A small image inpainting model, trained from scratch.
Model: arch dncnn, widths [96].
Training: 27000 steps, batches of 128.
Rows from block 15, named by matrix and row number. Each number is 500 + 40 x the weight over its row's rms, rounded and kept within 0 to 999. All counts start at 0. Numbers have three digits each. After the name is the row's rms in percent of the matrix's.
# conv: 3x3 conv (model.blocks.15.conv.weight, 96x96x3x3), inputs 14-27, a 3x3 kernel for each
conv.0 093:455500563469518564509534535457498476544565489524509493516573473572577529581565474475438495552516461512478486521533518497487543487471515533455504480431477500450468537509521507491449450465433481501469525518528561480533598552472537508460511478413505461489502470474481445483541537549567572556511515493481448476552493558500463474553547519500461493541516466521564483539549518530530510
conv.1 098:504564534535555513482493427564491521506487477515491435522513426519487478558492490500463513473483469448503434507521573491459517474412460534553529552493470514511450434431483430434512472512505505489483515495444512497442448428457516520534541550590468469481534517487531600592566529473505499472477422399491443460568527498539520520501533533548527535492476459521482556518478528502465491
conv.2 098:489548527518490485504493510448512477470494505499482514579551548496448436515480540496502517493452406508445439432474487493496456417488496580533499565543506464475468411448527527598564493487503496504486471491492523551480522533620441466548525501624463518509499529481522534464515478525543501511519547517521512516525496487503529537499553478453586476470559436491524451510500455479478423
conv.3 097:508594516508540567510481522494465514485428452484461471468499509498482518532499496505496504460476476521491474492463439483453484511467468518400484515454510509494533494522497493556552484544522511509504515512489465510523498458504493464494475461518531493525498525587436438496491457482508455484514538551473469473535504466517489470510501476547508539493482529558526503517510451505530446
conv.4 100:533583515475499497473491531550561488572543472535516483459488479512493574491489557492519418531541372540456515490555586512562509479497453495487523486471502465489512448522519538492515474413477491520581542537550490536540489537444404476460462462443553440507499454487497535536527552502504553541525524512594536540466473454535516502528442474500461564470484558550552530497501510489529507
conv.5 102:462527564478454482455470432508490509489475473495476498568506558517482569569542615509505443551551520575547499465526488559462454580498457536530577465457504407419495510548491523564539516537511517448516491445465508447475517511520464491501476487501603529523601533537476519542491499486486502492523545512559528494515480481453434468506498511508539491521574553555515452566584510549595544
conv.6 089:500491490484490520485475462523488545505541539448484475458437501486442538460431487466531470411414456471461447441502479476527522524528489486438504496509537439449487478501429542530529472486431474465500502503591571445477456462421527518502537557525561494530602583538510509443497468485509487489519469443568530509501507523527509441499534513554534509502453483510468427541547512475494508
conv.7 104:572554488545498428501468454482509539502494498539510502520526503495523487502520561471481454466509449550648588592569568547541510444467405471468414479497512456485488580528444524529464560489509491440450531487534467416426528552567482514528535546514488505520522457494465502510442503455425468481487522528466489513471469526490488502439457527476509521474514511421461464461450496434486482
conv.8 098:428504523476542546469455443521500530505488484502498516439473487525513475522551439410498622450512500472535485445547536459514532479525581471547528482517488450534494505475567527498517589600554472453570451378488501477558598549558619592584590569563454482537506446551543535535491491488486509471504510443465442496499478510506499489456506492483502479522473457534587468534527479517495468
conv.9 112:481493519502475474516521508455465508473482482518502505565460469512493504451514607551490483607512498506558554506481502476458537483501554455454483532561487504513511549523537600500561537522526547486484513528538505516521481428494445484501453458417521490522546508452628566491482467502530557540466531511523475507539529508549515532482488544442452513437443493445494543472459504450491483
conv.10 104:559515526512432469578472513486503471513459457518494500537494494485462487475413507469521514460488500481455514480571447443561426437492426444461445464445440516470472491459457506479474585478478497446464480510493521503460556563586494453452541509479427460490457472453482546451467484511440450505433424491430471460503530543475491482475507540477530579503570537471542531478518503572583553
conv.11 093:491510435542574469472522450607457508611446489605497495510517537475445440471431474495528442469543495516549516543477545525455490541484538463464508550528533477469492448504524450516516573538506591594582481491458485476458435429501447478514505529541455505519472436502467500524568597536607584650578588592483482494466510522533530595414514498455491482441496459463481448461497481456514485
conv.12 101:591564504514521536521484500537504541495504512495524505425462550432504470529629506504460478480441494508497437486468499480473505488500501508577476491506510433434462439462496463512472440517486513495535512434538581532562535487475532500542500481490486462477510463532499511451545543529596576510524487491501496466555535493507496493464505469540566466633602503522430417534477426554472451
conv.13 084:498516510519534481505483417452489524492531571479533546570555488585513461506485427432442513427484466448529517554535480567543502563517505498452425534488466492516489531477495461494465509501492481434429520503523466456484545468476521485453500482502494481577526437487454418444462457478473481565533517601479496450505476452480457490500555581474487535458509594447517472466558542468551529
conv.14 106:499448511517486529494479506551515534504528478491492492562527484532496512563530572513494528508473465543505443389478440447499485496513541514561530474489443426451431494491491543457460551500538518497499487535439487520446531439402510468403530460446396442486470442488498523529534542523491493486493472445552522533513510544557534540477457484549528482584551462505481430554563528572548523
conv.15 097:511520421514506469485565521453459447492448478503522512565556530527515497522519499576533425485503463504451469517499524498479459523496467524447451541445462538468483530534529507537519516534488521468446518479428510498428565525537528517565582583643582498488541505451519520424480438481533479514566514531548552616578519553525538564594576453560550566535539571542553592529518584545559592
conv.16 095:518525487524566474560633518478538496465514462471540493542513544587510503572511517473468523510436466527480512499558486499523466508519512507466473483448451461515472425480443516547498472518391524434459526486505483479527504534473503457454517483457443516438484526439476492423526540454503519482499435452473439452517467477524501466450474444511515484586581543489498481482516526529582472
conv.17 103:490448471504480494419424465449485460537511532542549544563475438578455404492433419485520534500510572507533544516534479537551485497476437482406463521469525530520549521462396561491406567514479548474470503499490546542484538520482512493496512526529548519450577551487535540465512512540491512506503498475439460500474467471534505508532502444459477473425463504532516504523528504549537502
conv.18 094:475549522497540460476439417527535483485482468442460448530431430534509531496454508551560627427477498486522562504519516493514507472505519520562576514560502521592613541516469495468465534577470481584469479497533509416459483528543588592587549525530458498522507536560481493493504494546464537543428467500495500536563542586484487515514485490554518516580494474532525540472493468511481434
conv.19 102:502564602446556525502564518503503505502505496493510524525468471566554529524483460513535585486470545544455522466537529490457462539503487501474489547508517575531509497537545436469489428455507529508534515565562491531538532485447549471490550472530512517422464568519456520553522531568509534594541553586488464439480487459493493458485481531516521513544534551523452424530475438591522533
conv.20 100:551562637478510547485516487473488487477485497477462475551506481487466442446460501524503509506530565493564522508569546485535554501505485458550527470522477505544504504491491540497542521548561490537438512505482495501494549521437587544475588538509383427521484438492484449520475504494487492522476481524478452441439448401423421421516476471560524486556502547497440479536491507539452499
conv.21 103:580465415556455451480480471482472421469483464489505438583482447529504475477468448520536489481493497457438574493567493509535430536483484541518479490498496461514493546613553504594501461509554433485520480468489485476529531480499475468486464499455519488511556505559571558506450450444471487507447480455516505486510499541495504512539478490537563481550554416557547478563494476529476418
conv.22 098:526500516487541544577539521500487461531515458510535447527541432549518471546476405470439595518496599458496518578518492554474511569499491542508586465506519461474532459470528517492502530562560491608453556668504480526390527473483533576552431452421566506515497443447503529488451488472534514490477501439533498476495490437488493508499514503506488478482493506537540531475471471486466478
conv.23 100:500496466512488517530525481520470432573508483523474470555528554508537503460543528516452422602524404529550490564489502585471548560450518509439509550477495516464494475435504452477517449476516473496538486528459486577520474517445488573532490526497516521588428458519495492422490511566476495479492465486554475553473484500473486528487554493462519509414494434564499493519494487527457488
conv.24 104:565580536477488485477511483482501513469468464480470526427383427500469445538552557408445467487463514505500491511506519545484554499507535533471444570511499533459503429475461494501542499566559473472504512469515530520470480483604469495580513524547543539517480534523494505462465398445508412461485437475503532495506510475478523532514519532448483540490525607445491561458470524462487557
conv.25 103:473532545529501522480506542536523504537533507524461459433534501432491495484528508509415499497535581495474479437423510472450524427495548586455453568499495564473469472471434466494479523564547558496534456501494470526510484524440592521485628514446494506487472521471461469485549524490602583494630592565495509446547497486498513497463480461416464440445495490554536517627558567559550531
conv.26 099:564526411613528500515526460529577547517518498499546545456537478488459506454470520491520390446502452507498446429487526478494464499478482537521417518557422466520434548585553515524507522477537492518501478550511499596507520522543516532573496479517546507516515568470475543477555565566521564520472544520549551497519527456526522425508530553535493505464451448500472542509432528448380483
conv.27 100:442525504490529509445553501459502518497473486455485465433515549527507543525514529482454433463472477521462482479495512482502497519503482482445479503453418550509484400479503432497445485503520580455475545457452540460483504534545473491527477530605458410467479545488532585585517503498511496489514488438495471446448494478463458453455553516504520503443460444496479490534459496553531544
conv.28 101:502481475560531484481491429521498486508503512471419472484571541509530528540505443511525417502459439597569535546537445579581423574496445568516464557580508470479472452482480536525466548580436479558469493594519481537524523503479511520525517497490453507477448532500449494522511467566482482517495470496474547493543592552529519548496462461510531495485483471471506493490482466461527474
conv.29 088:524553496496444505451493466583525549534462516523449496547520472519453455519486506482496492461499459492610493501484483514473514525484517473514431509561492501570466480465423496594494465537533509432480557549493559527553517486465549513473543513474515490555517521520496487559513523477475492432509530492466498496512474464510485551477492545497508514495477498502554530534556512475504448
conv.30 093:481486495469479488529527505565505532555479493535470466528427453507439420537448431483500479466441446547508449498475495504492480500473478508467462511483458564485505480468485533496531467466450508465486477451484475436444480458509465482515459506556513524463536533492502537565493501496475483466494494490458504498503525457484501442489554514537480541485486531502580557522560548513523523
conv.31 113:533477552516451542551533576535487502511490508516486497476491457476490515415454435487465519468463498459505531501532515465472515457507520551506557516510536491501521504523558509520503470437470488484536473453487481453499524587596463493502549508488512493503485498481455458454490462482518479494502493470564472418532515462551508478486524621528546543494497544474479416511531456509511496
conv.32 085:415500529377484552409520536480514563493545577490530554514517493529501503543561532520492569524513482525456513447408479451486459469485554422467574438439546486453555479457483505574504513540577501491527509486479465444488472478550487488545497526585461512503468454471438463426541531507484463514482434474522520530470511495481471480509559537489545533460557560460527420507550456529603525
conv.33 098:494541559464545524576522651476447538485439512502435482506498541487528436495516473527535501429437488457510440676538507611533503603558511457469524479470523510497499578499466576525452492514478466498449509514469496537468577539499503489453424472435443451443511464522508490537502554471486524462511505440498523517549532514515485456421490480499465490453419500502538498509566524437546506
conv.34 100:514487427502485495518506412476497462452441453504498490534478411486472478491449441464418475466531577519566517453485514453473512461538517481493519482522546538495513543530498555599559555558525520551474521518510519518510459434452421450493534546571505485503514523468474574516477481477479467509479485524526515526433536534392450496492471470508498554467490485490506553494486518488481520
conv.35 088:497554566574501382554500445605509509586513543526460526473482476451523500483508522446518498522643502510437510468445504548583514502467465518518496516457461492507562463521500551574460503452467499457518519541523495484484536494495519507497519435476475517547486527496481532548444484446434450402498527495474525550531548591524529537529587527530517505508522540482433490490471527450477555
conv.36 107:490514515495495509430431481479511510518518492457494498456451528485511470541521555440465478514488478452553521532482511466485530443495478428502442502572518515534462498488526528522546530515434514567526504525559449477497422491539523536574541490452389483455417422527552514524522512504506514531535520535503469497521523569527572561441498516438518522472512477457460476508471461609526525
conv.37 107:531567549444476435515489502487504447514523450497483500479526523517521561528533517421430434481494493460454451495457513492489520455393478520509547536520549500495519513514480545536461572484455513500484474454545531480533446559437534589508571569467515509496495499483561511441463457465472464487429402443491480509472470467524490501448458504501484496605537573486525441523540463500531482
conv.38 101:475499471493489495461439453456524505479503467465497464393477484457524539518515493508510502450477480550500445531492470518499448518494441535541490464468472482481442561530538523488487548501540511545545462585516507589580568536508546490457582490497438431521466541544410516579523576568522485496598549511466494478554508507525530486475492525442496539489473461480494523535505488547501481
conv.39 108:547513503482440476489495486555550505571527491557525455474467472476495514465513581460410474459499468458447435498553529560552525538534530530478471564507504559502454456498551489546566460500584500477475491516495471446482452486497442528515455515547477503541494434492462473483475486542472506536456478529427471489437468541465532567505444510483487529486502532460506559450475538427445543
conv.40 101:517479522578525554527462475487520466488501513505529517537527522460484554553512539564564533479483481444489503551490496566476471582500497550522566486453520541556571425415468409387432498476532541538503534551476520483450468508497505508491470482472571557506481491540509487521511551518499508487484548531561526520542525532470469503550493566509528533450439481594636533466530473460479479
conv.41 104:596445492524516508554503472553476480468437455441465451505516591506509542506531607531488472482481555472574546546614426529568456500543475547481457555502502512497483494437445484468554496502481508521539511507465528504531518496484575483480532469483499492467536465499544466444533500485530468489514457484496462495510464486511498517493524536480510494491495513560531457520506468500455516
conv.42 114:514493514533511499537513444467447464463456476444423480466554531490502424467470447483476459532490445490479480575529472534506477562552512474438455452501508417476493495424434495452429453417380485494573479527540458517522489459550460491547458481519521513503483492513572573557444492554439468494462482475490517503509513528478482538550559507531488490555497490504533544513472545483442469
conv.43 109:463511461517580441564616481573535481521522522566520509489499510498496519460445467510542407553561510522521391446435464536531485549543478467566474487593470478545483483551507416512496492540474493581528502590539464510570617537522570466432641474463439481520459479520494449487623575547561474504522478479523523497575557545472507491417429426438445435419452396556526497523530519515516532
conv.44 107:471442445508551473515529456545508502463466465471435492490497512462453467524512471505491498467484499445533530494489552464442548451493525475490525462517517519524493538503500471451523425455451544516544499451520486524560501490488526505448516498428518506499531515500494485466546502493491470467464459497544532553559533528520458500443476472489515451501454443541571553595567525537489483
conv.45 101:463537464495464460517506485482517502545552498486522501516506539488537516546517485414461504522456431465430488529516507587479516558506502450471515481468508465439500480536565499519523454543508553525569491526521472447450552534490497483465476477466354432420410424479494566563447519521494541567459507517484489508464462503437484521561465410522469394530468455563495485512470499521517567
conv.46 099:575443471545462480522526517534485492556476488520510456511543536469542473476547463499497530399455503410490503470420518506451554532479539446460445464485463456491540497422445576445513566546534473511448479520435482471482521536561535556580507503462426505440476539516460499510564560543538536510559476485515514576522504580506473528502531551459483487513448505606539503527512469540510460
conv.47 092:532505462501460432539478459531476505519487461519431467463470515508447487467426459526463527489476531448466451520526462473531448427533502447490532490505494448503508475490458488466465506517490511512518526553567455553516545505509550499490559507542423438512494494487560506409462456416497438449529443471515541526523525534491501521473507480539517523590540561383462510435507545445515480
conv.48 106:452510528489608626411494551490536425482488422513479432511510514517495445547517455518537561462464515585498486498490547448525539518538530491522534491477566505471544467492533446477479504499498498495505488417510524465618512438512553537487476448412528589551478491646541497588490435476524436468525490456511551593486441478488533546516496473479537547443510532464540539477517494507490523
conv.49 098:554515472548510501462460540502518494458511493470514477454485465484468388476453423450506509538513493537551568535589460541527459507489503465479513471531492430485459455460483514473508489477556532510515556559475520539456483476454527507489533507525469490524500496514494526547519602592514549519476558538502535489525486418460483407486442427432444528393458564446447478474491514511502498
conv.50 098:460455575434485521474465528502471481545501500519469520414431417472509495549581529432447556524523524604572541513450452518535532483470486487482501487457503516449468474466512457433499522488519478451454487460426479488445512519506499457496526494507476511454426442492519470475544504457488472488506481425511503514502467490494493501548539544527541475552519538552580518525476479561473526
conv.51 095:508496488489449515504490515497504469491513544533459470511525588471476518532521528457487517479533529474473417482453533520513525496512544472462415563498450511499433511458501504549511471450383532470517467444521457433509470486396481482481530600562525456448532540484525552511500502478495467497415481477527478494549513458447453467464492530510472499518541523520443389494487457510522487
conv.52 110:518518516513509491512510531521515506491508488491482472378484519453532568529542583516517517487475493484487492529492466585507474530497502408498521455484499490486458405439482492528529565590515442488462462527431473535449466456460472458419510472387488580521447511609426505608498529526486497514502520466471514519481488524509498520411450472428451490465477472446496516488507481488523495
conv.53 106:487477450516520434561544495525508516530482507513457483532594617437517567503521560564474504522478526487478486540488491579529537512522441458465426496479436471475486487479464579463452584499419473464455456481477465481463499543564487532560479513491487486527484476522440442461430523571452457554464467518523490536498518497502488542534532576516538596514538629448495506454487539474498551
conv.54 098:483546506516542533496536487471491442509512465529490491549493465553447479581472478544672550497596473461575438462449572479432531439400479446620426465572415467557391464492468446484444512519461513465566511461529547468571509497489533522534499504616544454504493509576516484556541499523570483521561519547510502493517519469504500436572591501564534544547546519480461510515508498471480505
conv.55 090:495500419483540494475504470465501463506533501531534481475421476501503555455536563488509558531450492448520513482559471503547497490467448607575538537499476533501427477477523513537511491530489492544470497520479506564511505472513513449497587582548405542518551486551531495524530544612531518594477445512493534534486507505477509559478496444505518510482478523531537477501506531501490465
conv.56 112:491502516449438515479495584480440433489458475498496509523505512485476444421433396489467421541478428525503629494511491443402460446446522544482491490502522503525547480492443505466449420437434487481476553546588525513555548513539515450483467411448555500451512475453510441411539528540497506473512477430548520514496507463494480455490483429520516489540494543584554518494529549478487473
conv.57 099:504475535521504495462447489482426448509512485477488481492476536492466487549496495523546533510569498472555477479512436460518502426511432450482514468468533584573575572551528517485457503524477514484437541500498527535468482453454567523550477469512508450477499473503532459448483488472532552528563501516479523463526501498484510510487445500519453482483488525442526496397502452472536476
conv.58 095:456461487535507575484455589397470442444491451429467414517491531504466493593479482553487537526492525508472524503550515484505546521542538480500490525485515534483500495489498496469526502530576439511463438471461551521499512549576518543566473518534565535498520545479468459458517535445517546453505533495504523520520500457537535467495452544473471571523517548625539571582590551536497423
conv.59 100:490610544531656599421492474490525488494508520435480484567559525515504522563570565461473526462530513474488459624450562578426558561513495458531486495600451491519503485504483432536466475541444504551546491472508493457525479498448547544537554509500496466400440518457546501482517456438482483454519458462501492502472447457486543488472489543504493575484524614476468426534488484596576531
conv.60 097:582494540512462515507468522583557581489463515522497560484473462547493493531551452470494464577549610519536583538555521486491458483468416490548642460488530502446520498500531499446534480438509541437449518453441534417425476493606504524617514489568492490401497530489513479479468511527459494514489506550531560503468553501559540449488512549486527475490510561457512492411466478484505529
conv.61 095:493494447458523507486477462445475475468460530450476509482459472466478495460470449496477495462485517471468515563533525517496541506569544434474472474453454469465475470542512480542538510593633497486485513494556490475546550535523552522546507564532504493463494493503484477464501518487510500483486484440502514562487513525510520509446428410444455493475471500415452489503566550509550598
conv.62 098:559509517543454550513479526520512545532512504514489531536536505462510510465511450549493497550487514499476514396480471423459477408497554508530535490491523453470504539523440545486538543540618506520563462543420445510506492520470447503506573549553578534502588531490511477480528455465577509491535476450510518503527503542459446408522410374512491399550520484429402455433442496496499507
conv.63 112:539557518599504543466514526537558456513500453488475434409489496478500619468546616488547459562546454517434443543602526536578505461502475557542491544514444544475505482495502534450442570495478513451490476548499480490491512505425547488455550479438527501519491567446438518513503478542482461495540495490475494552477504529454501515462444444433531499540603621457412490542529555545534573
conv.64 094:519483489544511481485513482447492518421472484464474499488411446465446420496483480458443475474472527489500511464451490500523502530531528486463485513513494515493455499502484507487489535560545496531520489429467544494499446481449536525477512523480444456435478504493526497501473515490469495470466427475502515469517530473549564552487524502457553544510484466489511532527553578501457528
conv.65 112:555550457548522448510513443529508523481491490507472532487461485519507545530546500417567596351612602469518550574574466569510425602546465458460426527520533488524506470524533477574493493505496479576487451519514456517541438484539484465564455498605463511475533489448504518497438534537397477538426494534421483573462468512478474496498521536456483506430446515428540574433467527456466509
conv.66 109:481506525488501469593572493499489477492514487522531518485524576503529516579495506477509492520541461491499468555538471571509490490540465547520521541541519532516494482493570465457495484465492480526481467506497448534486499481488501519508491512518527536508477447423403510437485486499521527501489512448502505483457435426460475459511525526506479470486471491615544477527489451525522479
conv.67 099:539474553442473506496428561487482521460507530443469506547447509532495488582524514454506526508453477543484459513485448496555510463519466441514544493494563459453482437464462557494539542532554489503509517481515484502509479440454542508453500538531484490479526479517539582512509504477527562519559601588474478547495504483549541528493460485483464474449494521489491544483506548520495503
conv.68 098:475466459454508531562450498489488461517509466481504515492429534471471499458500573434548556483565492443510513517527523466552510481574450440526520509519575506518547493502488447553447484519498570490495536477500486469476463486470492511504444477495454528536488461499463472437506472499492483472491476515467456492547545551478493471504494492542485475506522474494444470505483478547476493
conv.69 102:539529489556537500461506538537526495528529500503519517430454429461482475480481515497485511528596490498453384518516458562533467540490474570476509548497434502495472493525558631614617574573572505509474455456470473535495393451498474493470505497544489535447516539509493564527438460479432482500498532534511463469519481503541527520439452479474517563506542557418460481457436492536536517
conv.70 102:558480513616572587571524580488460438528511450578486437464521513487525496488439428541514506501453579513546502413479489479555516467551543527461531456464530507493464527531449469481451570536504502512465515501480537555531419445463489523511468522511518492471495543487496540501501465491489510427476490473546505515492442434550503512515508457493504510450470501526537460506508491445510501
conv.71 099:457535518451465466503474447512468430511469443528478538508504507506477443566547472403464469513503489544536515608473487587470469505423444419470447468488482482501540490536521523540484512548458485455480474466485488484495460491523485448556582539565533507565464446480476431507484496521492499491502488464515468475528481491521500523554537493523475499532459470432473496421448503427486492
conv.72 091:412464477500496495427464523476543521556537517477523486509515530540504557524479519501474481451475479492484425500432449460506481515513534485569521482534502490512481497506552425421487514529514530507539514547473559607557443452420466499489433465504395493500486530479464526484491561532548578557490558560483481479510444472501467479507514535482514550518499540495489520479492503475457450
conv.73 091:478442488448433436505459469525544472498522444526521497523518478513492489513469527456499519475518513477503499441505512481542526531532492473531526504556484465514499496513550439504568420472534571520464536523459558503454472527485500556569488569520514506511434442491426475460435507470462532537499546560551491545515516505468508528492461463453453478390481524484494511477499475516479437
conv.74 099:427400537538508596493465579446474496504519500503516518519563562519531517471453545527562576474551575463485552508536530477504544443548502502438471463455501477515525505539541472497456482455530470499551455467531519482486473471505482515485470483472499503475601489503566575545498526516464525529523520579495478524552541519519485517498474450501449459476389466462433512468466506464480471
conv.75 098:527529639544493554587535567543509529553523557538520493499540499501528492518501487528493523529502525549485509508530520512535524575527519524517532490444514514499590497496500467526489476479466483524499461516455485555520521502542494513524457515476549519542504517474451427419506510506531576499493491437490528501483521462484479455480513568507503532525503508515441502529494578507468576
conv.76 092:484469421506544536500501530507497574442433490468478514489488544544522531524459473495545519476427441532483475493526447466475459513575544542504503480434442530522521480538543502538567559549567453427482447403440481452459574603585494488491402368444552514456546510433461454446579595600545533544496540486527492510562516509485487500524468453590513500573489462607535519580495537534519495
conv.77 110:459543484472463464544519428500529533523477509486504477499483432540510451527550472497451515499439503521491540487486522537486456532493525492468506466495529547527450513545528496536491511525611516523548527544567505538483442462421410441428470571536402446560488472574560530512520478449488484447492523504511487504519483477499489504512460427482486478486536506433423402465443500536507552
conv.78 089:463397481526531469508513538519467454462419482466491520469466536473466469567499533511483504531521515528501456567549472525496532544506540506422492478457485429460511535483561544439489549520451486486433464484468520460448427490525484483535438436461430542540440464548470472597448438477462472449506496468442438501464447458506513490527589539511506510546511510543500589514536573558509536
conv.79 101:549554494442495459427515514456518543452497493443476440516553529506497505487498527505511532522522538459532545532513539462563586432524582470547494458523522457541587452484451433456423429448439465438443451473493415437514496532486520498461478492447555510553493487556537468466540535529566548542549536529465475474458461440476457437505516476487478457491456455476465490527501545509479517
conv.80 102:404351450484444451520493422449497534480507503503507509577515526541495447490519530510513495528533484480514466493525517465509506432484478371419480452468508539513463532540515500483518472495512484507472538443474459443445548530476507536472509536524448529464472489558544543481553539503552542508511534503522489510519531541431511481520478426571522406513491466561545499544527505549486511
conv.81 076:461446430483461481475455558494503539513511492467545473448486513482489497492468483461533543481526459478467452495516535497514550493531501512450475505509457517509503480530517483484499530512496496477465515508501527502548574521489502512459532489446480504515500490482504476503481442503490472459522452497499534544565567550504511517548563488468541500482504490499531516527488495457508482
conv.82 098:458500500506533515553491547405439475431489524442472522603472512593537524556534497454460401527507503519573539558482471589514545561536568448525516419491445452480419519503423485466478452428459471461509450455516491528485440504521437472509464456514534454504520454477505454417516509544504501527479521531506506476534529507473445476519504528501520499567547514544491467546525468565542493
conv.83 107:490494534489485529421443516525503432509516451497511477485473474533536395509493441521521511445564479485531473523522511494543467406467475437506557512508551499540567455513519450569485482547516456525522473540545451486455556492519534542583464499594441485449489454442473468422475463442471472487433478491518532510455476427477496452463489467503497527509568536486537556473493545461475510
conv.84 102:464478542523491566585478508513508546471503507487500482505482445529473471503469488482501565490492503515495472461498456480515413548593553575601563502485517499474458490464477499475484486436470471471489460476469482497484523502522524476536453475557470473462455480477389429427513564499503527524457541537503510445509518438494528509553482437572566433609546519575578511527511508493482473
conv.85 102:447539516471549569478453535499474560463458527542507552530528466456515437452479512445494451462512472528525528491529509486530494462522489517410542541462546543468548528521493480560538459499527447499473501539510452538493625490458589463460610538463474537472549467470486521400485495464548519467462484481510531490528543519536475503506487489512499495573528576526515529460455488507512530
conv.86 098:510444462542545573518511517433417468488476526495511511502556515455507486511524488565510510544539561508473498469443524473434447549548498511465568471508504504483469604536504535476494483480438476565477509531483488510526557547489484509473499437409648577491565570510509511449496476446483511485516470456474517463494474493500497502507518549496480522431393414579578530536508495480427426
conv.87 100:455513516571560474508522489539438420474462448557441478552552566483500594374453587517421458442421507547468527499462556467507495414499515508507463472480477479501509538470465493507479496501453556550490550550577537503572582512495569525454454455425538498513543539505471419564506537570466494591451456539513493427546550523507563551564527527584469488527485456479497487492528500457524525
conv.88 107:439507440472503463529537482496508470523539529490521503520507497533536509469441450458450489522471549497467540429480515489499529506455520505489482450461533426397414547543549494484559481418509484499552495577552477491512481526517473455442524486434496486505472536551520552565470499513498488518549528531522511527495518559501479514551563553578511475552456369481478514480447544482482571
conv.89 106:520538573518466526521497552521496499513462572472461569499490544506471474487486508443474526523475518507462579503548529440504515411450475428443501470462539515470531524563473529542492497460497453489480525562539491429472458510448479543503528542484458440460442497425531576458560529554589545554532485511550524523541515483559497502513471436526520444482535428512533520470531482519536475
conv.90 102:518583548470549476470551528529498502541526466546506508416480432488512491480457427501483434539519531517532468485431567500465588425444566524605514536542464502512460573532535485489485553563491461471465484451502488475522483480494496498511444487494593522522512457535491444438510500429507495502501479445561574584477456505487492509525498485490487519499581592485499585432512561514549597
conv.91 101:512502579485497544408441490513536539525549535416476503492502439480515564465472501570502569506523558490485495469542565438505514471499516504480550456413476443436423596555627541596667501534543485551537518573534545466502501527511510510505546484531494508503556565554488542567481486484459498504518547515488463497539502492513553527491497522488471453518499481419444455474502477492465475
conv.92 101:481503539511504538537533560484476479472513541501504542545547549527522507540513522484506564486542569464458577475470470500494448546483482461451459486472454526509475518515462548567521444465502498489501564545499532474451554484480514490489529507455565579553540557553453563660570574508587576495565562500517501447506532513535560496493542536485571519464514493529456487518472519552543532
conv.93 107:432491485438492494570527471476536572452491519502472473555564550573565465538502465448481449490537501452464447483499556496495500518495448451528487472492506486536522590464567490510511546497497519495506502469547491514501531504452491461499485529577439442465540448412516444400486547529488512515460505487498537584519511520474504449527483432554498424609502484470510470503515523529522498
conv.94 069:538481514532479528530518531531549517520508459464466469501496469483469514451494485468509507466504495452454474481475518482472527519473523490475504498541473508507515457451480477462501483487466495474508505508524503520524545570484470489468501505493512484493508474503505527510468441427479468495522484493509583584605644596443546496496532530471533537454551561475506482417497484466475470
conv.95 108:554552511566483505553469448480530482487495470519534528589572502554528477582515478485463423487499429542538467456504502424538463369516416568426417619555553625538511541525469533554524600500545508527530496543564477515487551558503541560516533504438464501553456541550460560534494508520478481482531519525589533563549553507533519501553511444547470430525492423582472460561485468496488438